Weights of a small self-supervised audio encoder (BEST-RQ).
Model: norm layernorm, activation gelu, layers 10.
Training: normuon at rate 0.0024, 7600 steps, batches of 512.
Data: trained on short read English sentences (LibriTTS-R), 26041 training examples, 149.4 epochs.
Rows from block 5 of a small self-supervised audio encoder (BEST-RQ), named by matrix and row number. Rows with one number belong to one neuron. Each number is 500 + 50 x the weight over its row's rms, rounded and kept within 0 to 999. All counts start at 0. Numbers have three digits each.
After each neuron's rows are labels from the 100 clips, of 14848, where the neuron reaches its highest value: "top examples" is what is common among them. Only what is clearly more common there than usual is listed. The data: short read English sentences (LibriTTS-R).
# fc1: MLP up (model.blocks.5.mlp.fc1.weight, 1152x192), inputs 96-191
# fc2: MLP down (model.blocks.5.mlp.fc2.weight, 192x1152, transposed), outputs 96-191

fc1.13:554460490494419525488483604570484534472515403523535493485451491503508514453522538607440579575510503494473548500515532479489497526495512429447562496487468503499484465486582515514510503409562507525460502535439551565512552481444369440578498499547499480552535532405552570558552480421467542521
fc2.13:530569585578495501501542442490593401502543453413488435552536530550463470568479496521542426458442474503394483457538533480460531520540508494550507520492482421371523539461651462496505444500538445546547497497480445551506495533514546536579443603478465565528457474528416490539612512569491469593
top examples: the word "said"

fc1.223:533441438456462614493546557577505554550413497542494536510470484516507567509507489430540488507463374567406484492479398535443488546449456495501510470527566470540552404420542419452505523528451509570515525504522411496479533473504550549445533582540529554653536478539441486405553459553458490529
fc2.223:527418497487440586448497520457474409459463553489511597510502466494554563579588594486489540595410553490475492416595563542455476477488488538533526428472499521517499562520528575502500452451526570568427535543575400493534470454502546498544482516581440443524473576617491548474431471506507423533
top examples: voice: female

fc1.242:535472509385564521479528613528430554445382471497534575514487420457529538493539509430515489427400617521519541500556442547450514424424595543468484440439459549556393459494542452438481479462419505485524555505515520395514477579596453513483486516582468494447588576473536475400559527560474500538
fc2.242:614548481472570520558456510475509537459496568447524536560445482514460530522607467447522502463536607467518502617474522435561481491481485432484574546464503475429506499455542562521536522511525443577534430530552554452544481475574442572458515496494438555499600582472510510493634511456453604532
top examples: the word "was"

fc1.347:531606477561458473501497534572520377448477542512462473480525458447517438595546480550499536436529563463414484482406399588474495511555471474521524496437523520573486591471564459458509456480611486514499493528432533504525471485467462509535411479553462542474468552513540465504521586512429452449
fc2.347:559444540544512525488465513554438562581505484425488522544486478490465511550523518576517467468482452502477542570495451421465551527536518487519464462440500506406562560429442515447457522450583467509569504385597487398443455488568490486573507552449446392528467505481439528478497492493525451408
top examples: the word "and"

fc1.111:478496482485553536473459550472594399512479447572534550533558500512519381418455520513541522460482485481475475513580563454529606461498545437428549513439572587497439470485419488512530401549544456425507453390547503498487484529500499520608459464410521555473492465501600538522574532558444460508
fc2.111:522485551464490583557485546512483479479434561508469440548492568507542448457542418402515603513522505521516439523517491524579459518446465517556471561572451499585570469571447449479579540438525515477473479487555472546535431551459399507478452540529583426470545501411503508451511552556513566445
top examples: voice: male

fc1.763:543528531548508463441443554502540515497540494465535530445555523528474587446547482498554532586458555531447562471479507555487463530464520375515452516446455523584549456366346413456530507495539497488474444588631495428480501514494586481483503499512515526554466509531594502579501515462500484544
fc2.763:465425511492487540521491518535470412500508502468484570507565470462507422538447505484569450588488495528509507514577551442478513515486450540476439413457552456532545494503558455434450571455453531401498423487598371510500435538542519542433423551448486464474450455473513472507442565516599495475
top examples: voice: female

fc1.34:441497531476444501541531486509550510462564503518446534513354554540489519545437458530511546499485427502530540523594410491399471449464483536485561524576489474620597567566479432580497452398455487469476512505499499389470448572459468529534565593506554475503567570498537489529600560540449431409
fc2.34:492485522547562471465581433487439648547508466549478472532542448551459532463578499514437519476515539535488451503496473481446498481513546551491469501614472461564473524538499546517489559495559487463563543561510423424514492506527480432384455442543515483398537513533539462461481423526583573571
top examples: voice: female

fc1.143:520556544545643522465497425519527558563527438411478565487509409484552467480483532511514526555465552461485600514476555592525418485418447495397422486441462540546537442502492512502463509483485558513501513617430587464533485528460477495535488533550495519531576489521453582471434446418516538458
fc2.143:519390466456576470421494463524616441466487518449440499582568442506445449463512477487472434540577486431510592522410450474508535467558473424467447514462570580398499624518491493576470546540559555458515538583453492427496481466558584542591555520512563499559501530556562519534499441531591511464
top examples: the word "a"

fc1.106:481505577551454406603543509514351510411456524435466413504528462568467442604572482515543559414503551432467397455552484442454432502490491394476510564515460463542572504527526550462494435497516534543483531560499435582578487488528579537557516439452582458435542562446463478594575495534500524474
fc2.106:495423490536535508469427518393483512502411550467465570505540419564519546494477525518493500451537563544415518498417485460411466518591419526487552467432499513430529551455438431502401531525488542487475413498546498519494408480475521536630612543521498451501512537551398485557539542585512426558
top examples: the word "said"

fc1.300:493538471479532513576585537522420466493576512538558485454496445443576479535468499560395508514472510624497488562441495497427559517438568496547635510494517538561475455554523477620525475490469440525518461441463478469526586492427604494495453433531514474545530520438548504580544579556506591474
fc2.300:528509508548484510605544503511516490486452494500521468528520513465573626456535467492552419523410378411436516608411478607558512420502491469435434443521512534516466443489543487531489527468513441492520531485500461504576566479521506497476535537512478506555519520409586500449598431521557462516
top examples: voice: female

fc1.627:502551427456450487581562445549470663495496525545603455418493541435518385538494451508530535485531535498460576494477468525447439488432468499516542478568492480562525572499615456498540506477478472551447502542502514586541473464497567492548471391422381563582502501443461475424567499607530446405
fc2.627:477552391551507533485497444544533514500602589484523458566534486457582531457557592510615468466437401514493576481587468528506531507455461503513491418474428528484474430511542452414439560464496588476519555521429528429532536549551510523561548426536535363474503591569487538437376507507512533477
top examples: the word "was"

fc1.530:542618533457508453542577479486608486417410416449553496423502459498542436562451530532517532596465537468589581458476573546538494507548491467399559503468441506501495480504519608630495479473416435488478502423539450466478466376471544401462555555502555437485532446563529500491549492506543524440
fc2.530:498463549559475551538541512522475413488530436487514579554486467394544520598470561535510587463446653539562501368527472541526503563522491449424482592553462408484538453581511536480529529487495518481615464503516562524535620509560517553530509464475548508494527579431431469439570567505522485513
top examples: the word "the"; the word "was"

fc1.629:522505357497523489497514507461513475499508478504452513521537491449455437545526536436536604502404522494477609458439485516508461600495568534530507514541554516499498517524528602484444440501486418487575460429475477564537458481580572529478518497510535516493461518536490446486548443481464455634
fc2.629:491497502553500502554537523508469467543454491456538447546567436470600480488486545413486483551414606471506468509518489530477567447446550518495495461525475513458509483465491502546541519591507482532566486523473514550569481509520566552549433480533613498511426449468442488470608557561454536427
top examples: the word "and"

fc1.335:389489476554519561537487522556536461511573523463565574429396429465534417491475515582487502572432416503509540547516593510585418546446527501481510541527501531480481475507470476560442420518452472572517461439529522449510552406463551452480503605552543495489596541439480484556422499522510508503
fc2.335:547527558535453600458481640476534482519501435536502545542428472445449556477457505423553551528473534415537505466524540593564443513487470539485520491555511539426483519595562457573504467445552511570446424568433487465539500498490449558509513627529594568565482555503507500539560454452480582513
top examples: voice: female

fc1.687:560478553496444471575508465501550455559486506529488450479508425476567458546494565550529483510401467411489432399506530463513450516482409547532505519443459475540528570425501439455532421571427534433436476586616448517572539491499514536456520445521573483530447462417549509642446529499555550517
fc2.687:498552488557515567458521559515521466528428488419401522431500500497478500549511556555613500465535415550474521500533485423420583555463591505604501511538503476495461500456481568479517580556520490410520415468461425490563542553552486440537521470473403428464466441436515596478426616504517375574
top examples: the word "it"

fc1.358:539399454560559496470450498597498485460543559536545597528506413547498476486481460650451436565461500398554404534448543523562445424513546431428568494521490519437513491487528489464520524459550456559494535590559567507461423512574489542508479544495509491545533455395524470534464546489503457497
fc2.358:513495486415619532425399471534483421572511446461521476497408457487565475529518539569472477469440478460536432494412415478476488494534506510438523512595460567497427581540461496539488650494467520420535472487537580527452503524490487430588455473490521420453554538443472593529394518503458433579
top examples: the word "said"; the word "he"

fc1.607:444480512547456541539499457497579488492413474515565471399537500483563470502453471474522475481533444449480593528584405476541547512510496423452419457503425477542537456460454459537576589493533476513464506535537509435542542477451488524534503524468402452511413576502410492519579466506373465546
fc2.607:592520488469538542489540525521412414484544515477441436512508480557473485593549543456487444452449589513465497532511500615489517502524516522454563458504488478532491517501505573482481456531544502590488517440558440436539431484518516448466437531559431494492430461598432494432519460479475528513
top examples: the word "you"

fc1.348:538468414583461495587552541521527535438540509549491507397511475453480501530487492468512421445453407488586377489518530520543481495568536485474509514574505557574500498630459475437582427506534564473524516386417504451516523391505591549517551466471545502465521442504495446537493531517458477549
fc2.348:559592493442545430536512571533467504436463463475598460606534467573534503472496466490523442432598448515536436486507547482459613517500422536512495480515517619544443541452507448576506616445531489453503482413513538499482509509385472540584458503524530509430437451460471548385497542459497514541
top examples: the word "and"

fc1.364:490510560501492493470437370494463547529478603476505477512489469559474410575444580544452428448520578443509594537495510445537494527478480495537591542497477467496470497510509536565532474532567459528381465488487425409434500413568562529592432440513434476493504457540506499453461511514532410474
fc2.364:506491546503513538544560499505452497532502545495435575607516495450528547566523556470477595460495485418433481406520519449565443592476542473508599433428525526593543368591473435456382503499541507503408488525509559588472469495478528555562558458489524513415550556533468518556499521462478402415
top examples: the word "was"

fc1.704:454469432510388443441526547609516514487529618544458568558489404539494486558417504512561515460464520410551547569586461572494454501536517508510440399582563473529487460486398521525532604523472510465419431528454446519458509549477504443418514438489461455522532573522433519443517491471473481528
fc2.704:449518440578431488424509486367547455497387468480472463454434495493480496416589525531551488485496501503526510527530508499424481465492523535568415431483409422538504548623453497378493506480557455462519442499479534478568573460525495445497481548513550655483482471565575447530530502471513435506
top examples: voice: male

fc1.185:494572536489566471543470489549572424497438440444510501498548480493443398472455463541487503516545557410468492509532575515587501585454532469551549460462349460559513560520570548540572552513377562409438496531514540563465499489506424355465528535480466453462469482518469518560475498464512465482
fc2.185:642498505577561558356555485572576422525525542520521521505518508497546537573473553411501470501542602461492546403449459579486498458505420458514569452491496571524601512608512477462480558495449489556562489585524543548567483538489453508504566514543526519527456464535549588528489522567551564419
top examples: voice: male; the word "of"

fc1.201:471483582505471445425494465480407560512508481546388551571442468454566391524553456550562491475466519532446461451534548457537441476535464544503514440472585533538391513541514563456496461520547482431488527630526462509495483510511495495440508570457489638583421470488525393473595471477557496490
fc2.201:516524550502506484514518432501443441536484460485495469527537444495528497550436532499400532575486422448467499480473503465452457459557442486554498455419452422549497515599463482506546580459473483556579521468571502408527603510491563561577514514523490602576488560601426548367503520546509535474
top examples: voice: male

fc1.495:481543606504479423588447510532559464485550472460543437384528504589505550522483455489427445452515399620550492474524495435493468460469552444456578532433372496510479505506435346490546468471537534443528456531597519548520565502445468496514493527564413554509528547521498529473531472532468465460
fc2.495:471486400550526583493554464440461519450467500480433508503446487447563492565425461482574453562524507432550452496421535469487486399506497559530441457536530425524455431444501534467502565413455416433422607450557482463520473600535455509477533538540507525510483568491487424487438427531598505464
top examples: voice: female

fc1.308:381443535520553547529575505481466489596411493595509497514526441529573511451529466488450433505521515471541570510478509442444479516472469461565535486465522489581567483519545522524554465503447383460575468444469514556501531455441483465536496526378537402561542570494478471560513505583434506492
fc2.308:581514500585498490437495465536559425511437628453609475498542502511507591497474546501464579507446418421534471561603510568564503413574517499584499425603489443500527552490478493426552487441485456564589460596433508487504526512554477464530525477507540488516447558600467447451507478433534489623
top examples: voice: female

fc1.286:555490533520487595457467526581407530557465500424471450488457430522525473480492512519465453525433536458463457464521528436481461485492498516488566475425466628460514494585459643435592570502451486462513441474485486531553613622575484553512505515551537472357431493504542478594426521541534596573
fc2.286:591555600520488482526441550509499590477458515600516453454479469535439436621624512494538567468520511520496465468416455500529500437429444509514447534425529565538559561443403483485469488563441594523524458447486473449521525607481505572454455518527500393503460569402530515533436461619465553529
top examples: the word "of"

fc1.635:510437459469407520523523537549557527504524441451469516550516496490553493456544556450467522495516452452474504472504408570457414509552549532509580568463534532581495524473439500536466518512467409480377550476504511490490503562512421491515617532500479508488456466489549545529475597491449430578
fc2.635:425477517551551455512467490536493495484521524507467522581396517437477558496506523522511468443468420389445601535477505512485547434505524497528469439500469489449428546522500529549502478473429555509432414606491503429489502586530549453506467570464524407413489542460497501511495509564445408587
top examples: the word "said"

fc1.259:404599458490466536543517518617384423483472553514483576496556548467501516526469408535520510553559490501542440521509559422471480521480497504634422535572445504433510570511504451378560640473453423525488461499442484547499499532451463530467465484525458502536460495575410558524551510478406581439
fc2.259:537482446605542508457418530472512443522432537528499470573502467376405487548539478485567486476546543458533462492494582523496606564500571524495387464580386469509493467416462476482507497508509509540578500490441461538528474541421567570479526457360515557541338436472530433541524516493531430435
top examples: voice: male

fc1.482:504455489515451447535536586565570509412482530454540437396438430502467508494541459498519510530482498506428422419475497496462429513567519517492466516548531449577483452576533520440454611501573510551522588507436591548456449522546456586555533510446580415607509470466437436494508465631541536468
fc2.482:480492586500554488533435521536471418489512540472485615555432436615467544476481485513583555571513457462482461454453490416565482531519486458501425485502484535579440502549483437445466533467476448450513512538455455425547472564519564541543441502545479404469530493490500583566563520568559439485
top examples: the word "said"

fc1.691:451491444455502532534472432525493472472436568485497557501481463498575464566478501463451556531446460531447521456526531537510508576463505433497550552433482423480567439531536445528593568450535474591475545492403511463483504514523500513433512560608610479553511464555583563536534508560525560438
fc2.691:501467479564503433410516561544518451417570559428428503517452508541421499501558508555411486497414575498527545579513490548486488442586474402556439463499422511585442455564426516471501493442467508488527503459468539478464592456474451528457484379484480537420466494491481524574522395593534500512
top examples: voice: female

fc1.114:490548533533510482453407530471476552506411454497468497456440408471537512597480593495526516555484343460608517520585524450470482456431507486393499458489454524454515530511575487470419404444492510480410476621384434458482455507478496540645580580451543509449470506496533520541477512473515598463
fc2.114:400490495526500529489611546525641519501516463388646564537488510487496463451554550449493541398589521556508527465471466442552454494601435507522459447537509490604449520458459531502534493485495468510498418521495453670422543507461481475473490514502512543432445524436494549504557538457479571484
top examples: the word "the"

fc1.675:426441479439501502505552539573425519575540544525548463468532502500509511543496530539434474550530518501516496546625490541478533492405521480570542507439534547412478463461454502438515548584492458484526512536399414507563536496448482449481477516489406417511526523491371496514490474455541497449
fc2.675:416405452526461538562491576515463397520400453479480468505386436437532399529555475503522494502470568463514519523510553454468411424581483586548501533536492586451436461574547501498525455547436459489444609419467528497477511469458514484422462532520639520555475448458498456499481524444431479453
top examples: voice: male

fc1.248:439508468556451515555473507480543482551487447472436416540500481593517470509540551521579561558475477525528628467536456489437527480552495521427421498531435595409530461537522512551446479435580444542521453502515428449431504491555531467522469511487565505500572461455470430496507527470510443505
fc2.248:514452467602426513431509472518462574568505521523460509434493446472502494547511557614447461557505487476452480575466480483459498450514572417421369497542553482502590471505532542588561513473559462545479418468486466483530496511445541490552513503609436525474503520457473474490475499499542606495
top examples: the word "and"

fc1.59:558509587462508575585556600388466497540521561512466403522541400483479495426429402458462529438562460564427565449492531535512522538520453495472430492592556489515601508563522468497544508410554500464489568485509539445498429432574585413442621512462526483528460581441553409533571539495494551502
fc2.59:522529478535435484501437523569479544526637470480617551597522589503519495542562451495457587466609484495493440608504532481504556443536504471608509439519579545542566526454525548428474574438504418525476517500516508475503454495442500370561511443420414535481450519504427513441527563547501481487
top examples: voice: female

fc1.325:577484518436559377547540500523539461482528564488517404536534578477535430515498495497530509433381497519558460441506520395598440525525488452541442515496470480423546525529584525486475469516464523535473483532408498562457524469464514435620540425397542542507531519548476459482632446494539561474
fc2.325:511479426571565463455500530411462527501515489547507563515463507493414421472484496544473436374430540414455456525569581485404525599404581585518533460508437492472514507528514432452483429537550547567492492492484483509550528546522544447503454475523504403483495461643415469504444532498499519495
top examples: voice: male