{"codebook_size": 256, "mask_prob": 0.05, "norm": "layernorm", "mlp_ratio": 6, "subsampling": 4, "width": 192, "init": "torch_default", "learning_rate": 0.0024, "momentum": 0.95, "nesterov": true, "batch_size": 512}
Rows from block 6 of a small self-supervised audio encoder (BEST-RQ), named by matrix and row number. Rows with one number belong to one neuron. Each number is 128 + 24 x the weight over its row's rms, rounded and kept within 0 to 255. All counts start at 0.
After each neuron's rows are labels from the 100 clips, of 14848, where the neuron reaches its highest value: "strongest on" is what is common among them. Only what is clearly more common there than usual is listed. The data: short read English sentences (LibriTTS-R). In brackets: how many of the 100.
# fc1: MLP up (model.blocks.6.mlp.fc1.weight, 1152x192), inputs 0-47
# fc2: MLP down (model.blocks.6.mlp.fc2.weight, 192x1152, transposed), outputs 0-47

fc1.271 [140 145 111 138 136 137 110 144  98 160 177 144 107 142 152 121 145 166 129 136 124 133 106 155 122 137 136 115 128 109 134 139 123 131 129 110 128 135  89 117 142 118  89 123 133 129 145 108]
fc2.271 [114 141 125 118 130 113 123 125 129 183  94 163  79 133 123 147 129 153 121 109 114 107  72 127 125 125  85 113 174 120 153  82 109 134 124 165 180  94 176 108 145 134 123 189 104 136 124 133]
strongest on: voice: female (93)

fc1.654 [111 151 180 118 125 148 122 125 135 152  93 136 184 173 120 118 132 147 130 165 138 119 115 149  81 149  89 124 125 132 131 170 144 109 171 135 146 170 132 137 122 142 107 133 117 135  96  85]
fc2.654 [ 97 104 125 122 152 133 122 167 127 137 116 149 145 174  94  94 142  90 171 161 142 106 135 143 118 100 107 141 108 156 158 150 119  74 173 134 110 138 161 152 137 151 138 154 138  62 165 182]
strongest on: voice: male (98)

fc1.529 [154 147 131 101 127 173 147 100 109 163 131 102 130 129  78  97 170 120 120 158 127  85 127 132 148 176  78 104 113 127 132 127 135 139 130 113 151 173 121 128 149 125 148 111 107 207 127  83]
fc2.529 [134 134 181 128 121 144 134 143 125 121 119 142 121 113  76 101 149  68  99 169 124 114 126 121 135 130  87 130 102 142  96 148  63  81 147 135 135 138 148 169 126 129 179 113  48  90 126 135]
strongest on: voice: male (92)

fc1.69 [152 119 129 152 139 135  77 105 144 135 124  96 116 104 134 114  82 133 135 191 122  92 138 146 121 152 125 113 129 125 112 158 110 144 163  88 134 138 153 138 103 149 120 161 132 107 153 142]
fc2.69 [111 153 163 106 110  83 139 119  95 191 131 114 164 144 119 151 113 110 141 161 142 159 145  81 102 139 105 142 161 117 101  76 109 165 172 116 110 133 135 127 120 105 177  85 151 124 124 114]
strongest on: voice: male (78)

fc1.670 [113 121  97 133 130 152 152 146 117  95  94 139 134 151 123  98 112 105 114 138 160 167 159 136 129  77 128 134 132  98 111 113 126 155 155 114  83 123 107 178 148 131 142 155 112  87 118  89]
fc2.670 [169 112  99 115 128 130 114 159 112 127 142 116 105 183 150 114 133  79 122 123 169  76 130 110  76 148 125 134 112 147 109 120  75 141 138 132 166 141 125 119 120 146 141 136 117 131 141 123]
strongest on: the word "and" (27)

fc1.419 [122 133 146 174 130 138 138 121 109 155 111 131 108 128 178 127 144 201 120 144 156 123 110 125 125 147 117 172 117 113 138 151  81 114 112 107 108 180 125 103 160 116 126 119 133 109  90 145]
fc2.419 [114 167 105 139 194 125 151 107 103 152  81 109 166 115 128 153  93 145 134  89  61 117 109 153  82 135 156 140 124 123 144 152  98 132 154 129 135 134 143 126 148 132 151 138 114 120 148 141]
strongest on: the word "she" (29)

fc1.569 [152 213  94 125 118 154 146 156 124 163 117 144 100 144 147 104 138 163 129 129 133 139 104 163 160 112 123  82 138 113 108 145 136 127  77  89 127 125 127 139 167 120 137 101 151 144 162 124]
fc2.569 [120 106 126 162 142 138 163 138 127 212 168 147 160 103 142 153 104 152 133 122 131 111 100 131 150 138 147  95 145 139 101 111 112 122  97 109 147 130 141 101 110 143 116 141  72 183 157  84]
strongest on: the word "said" (38)

fc1.9 [130 157 139 153 109 121 141 131 102 129 133  93 158 130 103 111  92 182 166 118 145 115 154 157 109  94 124 101 150 127 129 142 144 144  96 138 104 159 106 127 152 170 106 126  62 109  83 112]
fc2.9 [115 105 143 137 117 118  77 153 158 136 116 117 157 142 134 150 125  78 151 140  80 113  95 142 176 110  82 112 137 138 118 123 128 138 128 134 115 141 121 154 143 157  75 119 122 128 117 144]
strongest on: voice: female (91)

fc1.163 [136 101 146 130 104 159 138 111 112 120 127 174  94 164 134 138 136 165 121 106  97 149 109 146 131 143 140 174 149 170 130 122  97 117 110 134 139 118 129 156 149 102 132 128 101 135 126 127]
fc2.163 [106 110 134 112 177 100 140 115 161  96 135  99  62 131 142 139 101 133 158  66 133 126 163 127 111 146 115 131 134 105 157 140 123 147  90  62 139 129 142 105 121 137 113 172 138 197 139 148]
strongest on: the word "to" (35)

fc1.373 [127 176 151 113  83 154  96 124 123 145  93 132 123  99 128 114 144 117  80 112 101  92 142  93 131  94 140 167 128 148 135  92 105 112 130 143 154  84 119  83 119 103  98 138 146 112 145 112]
fc2.373 [176 124 115 138 131 138 129 149 117 137 116 116 113 137 122 146 123 165 138 126 167 116 161  86 176  89 113 153 162 161 115 122 106  84 116 158 139 112 153 109 130 113 116 114  98 139 118 164]
strongest on: text has "you" (33)

fc1.647 [162 106 114 171 136 124  95 133 145 105 133 126  98 117 125 119 187 124 141 128 127 121 110 186 139  95  74 105  89 145 133 128 101 144 127 110 131 137  71 123 155 118 109 115 141 131 156 118]
fc2.647 [116  87 103 157  98 139 136  93 147 131 155 122  81 134 131 157 146 108 134 185  93 115 122 141 165 126 167 109 147 106 119 100 157 120 128 160 156 134 112  69 124 122 184 149 127 124 109 108]
strongest on: the word "he" (50)

fc1.101 [132 123 107 131 116 118 114 111 180 115 131 142  85 122  93 114 169 125 143 101 104  93 112 138 176 159 149 151 111 147 165 111 146 127 129  98 131 111 137 114  88 148 148 106 136 116  91  94]
fc2.101 [143 123 117 121 127 116 128  98 118 156 117 123  96 147 133 124 151  97 134 145 104 136 157  90  94 107 144 125 128 134 150 126 139 152 129  85  98 127 113 117  80 144 144 116 156 154 133 122]
strongest on: voice: female (84)

fc1.80 [ 98 138 147 130 133 126 117 139 135 134  75 109 107  95 174 159 114 137 131 111 153 151 120 141  98 170 128 117 100 118 157 156 131 108 126  62 128 144 170 117 142 117 112 157 148 182 104 160]
fc2.80 [127 107 137 143 156 140 140 133 136 166 131 132 132 120 112 150 112 129 169 105 160 141 128 121 168 153 117 130 146 123 119  90 170 142 117  92 136 136 137 120 142 154 139 127 157 144  94 121]
strongest on: voice: male (78)

fc1.162 [ 88 100 165 157 109 154 109 127 143 133 112 179 123 140 164 131 112 157 120 135  79 111  95 149 123 140 115  76 138 135 105 153 125 110 111 107 101 147 106 115 137 127  93 139 153 153 128 138]
fc2.162 [142 123 107 112 130 129 110 135 148 171 129 167  99 135 137 123 159 135 132 123 130 148 147  90 136 138 115 160 165 124 136 128 121 135  90 159 141 123 128 134  71  72 151 133 144  99 167 172]
strongest on: voice: female (88)

fc1.286 [109  92 149 114 120 117 137 122 151 104 126 114  95 136 145 144 163 119 131 129 136 113 108 175 154  77 166 115 150 161 140 103 121  97 101  75 117 179 138 155  90 126 134 128 115 140 110 100]
fc2.286 [116 104 135 139 125 108 155 154 138 126 163 139 119 162 130 167  89  94 166 107 128 120 136 110 154 130 114  91  95 152 151 116 104  75 120 154 125 181 127 120 117 114 166  94  77 127  91 135]
strongest on: the word "you" (39)

fc1.202 [148 141 116 172 136 139 120 142 118  91 131 120 125 131 130 114 132  71 131 141 144 115 138 151 121  71 139 140 136 161  76 146  96 167 115  92  85 135 118 108 142 146 145 161 136 137 172  60]
fc2.202 [127 132  81 126 142  90 114 136  92 137  89  91 134 149 137  86  92 151 110 145 162 121 146 103  66 109  85 141 130 165  98 108 135 144 195 151 136 118  62 135 111  66 124  97 110 172 154 136]
strongest on: the word "said" (53)

fc1.220 [117 133 115 116 140 120 105 139 145 187 160 121 112 150 136 146 130 146 142 142 136 103 133 113 103 118 103 119 103 143 155 142 116 166 149  58 113 146 152 110 101 108 121 132 121  76 127  97]
fc2.220 [110 172 157 118 139 109 113 109 137 155 118  95 114 121 147 116 161 108 150 140 163 122 124 172 135 145 169  71 156 156 157 111 116 135 140 197 124  99 116 200 119 149 163 124 111 109 105 116]
strongest on: voice: female (83)

fc1.59 [142 113 103 129 111 141 125 148 138 161 166 138 121  93 157 148 118 124 149 129 102  61 133  73 136  77 131 129 142 143 142 125 129 113 139 130 128  73 175 142 137 132 113 111 130 109 160 139]
fc2.59 [115 125 143 146  61 151  81 151 156 128 121  98  92 142 147 151 158  99 135 178 137 140 131 131 122 135 137 115 157 140 122 124 174 110 134 146 132 134  91 152 118 120 178  98 133  76 134 128]
strongest on: voice: female (86)

fc1.698 [143 119 121 170 165 164 117 140 107 132 145 121 116 134 138 123 150  63 133 142  84 141 139 155  92 175 164 188 183 115  82  91  96 147  99  72 111 135 141 142 100 132 124 107 145 129 125 117]
fc2.698 [140 113 141 119 122 114 118 140 136 153  87 128 124 108 162 125 154 115 138 113 106 149 146 145 163 116 138 133 134 147 107 145 141 134  71 167 141  62 162 119 136 109 137 113 108  84  99  98]
strongest on: the word "said" (30)

fc1.98 [121  86 136 116 116 141 140 101 117  98 136 100 102 123 164 125 129 150 101 103 100 121 119 184 153 157  77 107 149 121 154 104 157 158  79 132 127 141 117  92 128 138  78 158 146 169 122 172]
fc2.98 [125 129 119  86 118 161 194 177 124 139 159 122 144  98 116 164 104 147 121  98 111 128 132 143 148 108 127 113 153 146 137 107 142  85 133  75  75 189 159 155 148 148  91  93 124 120 133 138]
strongest on: voice: male (86)

fc1.126 [150 130 165 163 150 147 144 147 114  97 141 112 111 111 150 124 110  84 115 142 132 136 122 121 106 114 163 130 117 109 156 107 104  91 117 130 165 140 142  63 133 125 169 107  82 141 114 121]
fc2.126 [132 160 118 143 164 137 131 129 117 144 104 116 159 117 173 145 139 120 109 123 136 133 177 117 133 103 125  96 115 157 134 163 117 122 131 123 125 130 122 107 134 111 143  97 107 126 150 146]
strongest on: voice: male (77)

fc1.30 [139 161 161 134 134 115 144 123 130 154 137 144 112 134 107 127 103 114  66 126  94 132 134 150 122 125 145  93 112  91  80 134 109 138 149 164 150 167 117 107 128 166 100 136 159 132 151 151]
fc2.30 [112 184 137 125 143 111 141 138 118 128 140 115 101 132 143  99 150 109 149 112 152  98 175 128  87 144 122  93 114  88 133 111 104  94 141 166 150 125 128 112  76 142 119 128 145 120 141 147]
strongest on: voice: male (89)

fc1.557 [119 137 119 114 141 162 105 109 143 137  84 130 129 119 112 117 108 113 153 163 113 150 164 145 164 138 128 130 165 154 141 114 145 156  79 121  91 148 154 155 151 110 182 130 110 114 114 121]
fc2.557 [163 122 143 139  79 118 125 141 112  84 138 100 172  99 119 109 128 139 127  94 167 142 133 123 138 163 111 138 120 130  79 160 104 157 119  96 141 134 166 145 147 147 147 119 133 128 137 126]
strongest on: voice: male (76)

fc1.227 [117  95 143 166 133 159  91 121 137 114 132  89  99 144 133  97 123 131  97  94  93 118 132 155 121 136  71 106 103 102 157 150 128 164 107 128 138 127 129 145 161 159  92 167 171 100 148 139]
fc2.227 [133 110 126  91 118 162 172 119 164 129 119 136 125 123 132 134 130 120  88 123 140 131 123 127 148 124  76 111 163 109 113  64 138 108 138 108 173 126 143 136 105 193 109  85 138 134  94 156]
strongest on: voice: male (80)

fc1.167 [121 124  94  98 145 154 154 167  87 109 124 127 117 155 132 101 132  77 108  96 131 109 119 121 141  82 182 169 111 189 144 160 125 135 120 105 141 126 157 143 125 101  97 127 130 114 143 106]
fc2.167 [137  73 130 126 117 122 131 130 158 112 119 187 100 137 108 170  95 119 129 133  91 130 116  99 188 159 144 118 115 142 145  96 131  96 102 113 149 152 156 135 154 109  98 136 105 125 145 133]
strongest on: the word "you" (46)

fc1.208 [129 131 152 105 185 150 119 140 119 109 138 157 143 105 122 105 119 164 136 126 101 149 112  87 134 129 160 147 130  92 157 136 111 128 150 144 125 146 104 127 153 138  81 148 103  76 143  74]
fc2.208 [145 108 113 136 167 145 133  92 120 128 143  97 145 116 161 132 112 119  95 138 148 143 112 182 119 131 115 160  82 119 162 124 120 142 129  87 174 119 169 123 123 162 144  87 120 124 142 136]
strongest on: voice: male (77)

fc1.133 [ 63 114  86 149 113  83 130 108 128 126  94 121 104 127 112 127 121 100 141 113 145 139 119 163  99 121 128 159 120 142  87 134 191 115 163 116 133  74  87  88  91 134 165 161 129 144 135 158]
fc2.133 [ 89 121 121  98  90 163 120  99 112 142 161 126 128 123 136 118 105 134 114 105 130 149  96  77 143 147 154 111 109 114 104 124 109 137 104 170 152 193 124 128 147 139 124 125 119 125 185 141]
strongest on: voice: female (88)

fc1.388 [ 90 142  97 108  96 112 118 107 108 165 104 138  94 154 152 142 153 114 108 149 186  98 158 128 123 153 142 122 120 119 115 149 121 145 152 148 129 114 171 120  84  91 102 130 157 134 150 107]
fc2.388 [130 112  94 124 119 124 126 118 144 175 140 102  96 112 138 125 104  91 171 129 133 109 122 130  99  87 144 130 141 125 149 137 150 144  67 130 127 175 125 182 140 125 174 112 122 100 104 136]
strongest on: the word "said" (26)

fc1.49 [176 138 165  91 136  99 139 118 139 150 169 173 144 136 106 125 130 114 137 134 160 132 114  99 167  93  85 119 168 128 108 150 118 146 135 138 130 105 106 150  86  88 107 116 146 135 109  98]
fc2.49 [131 136 162 122 139 111 111 143 119 124 151 149 141 106 107  97 115 120 136 107 105  94 123 116 146 191  76 133 116 128 121 141 152 152  89  79 168 126  97 130 117 163 116 165 146 120 110  90]
strongest on: voice: female (83)

fc1.494 [ 99 125  94 124 161 133  97 132 160 117 107 151 154 151 141 112 161 107 146 140 129 148 131 128 118 151 126 131 115 128  84  99  96 132 158 158 147 143 125 174 130 135 111 145 155  99 111 151]
fc2.494 [146 196  99 140 142 142 169 118 153 127 134 107 115  99 115 162 112 138 170 144 127 168 120 156 117 112 113 140 140 153 168 132 176 142  76 148 143 126 153 106 120 136 162 150 193 152 149 120]
strongest on: the word "you" (34)

fc1.724 [141  93 100 121  98 183 117 140  96 112 110 135 132 139 113 132 122 154 137 127 112 103 135 153  94 108 125 148 180 130 111 161 123 110  94 145 103 163 136 151 147 140  82 146 135 116 170 149]
fc2.724 [102  96 113 126 144 115 140 162  92 116  79 139 128 125 117 154 147 124 145 124 111 142 159 109 123 103  90 111 163 110 123  82  72 114 103 131 121 166 183 122 150 127 155 122  98 121 126  68]
strongest on: voice: female (89)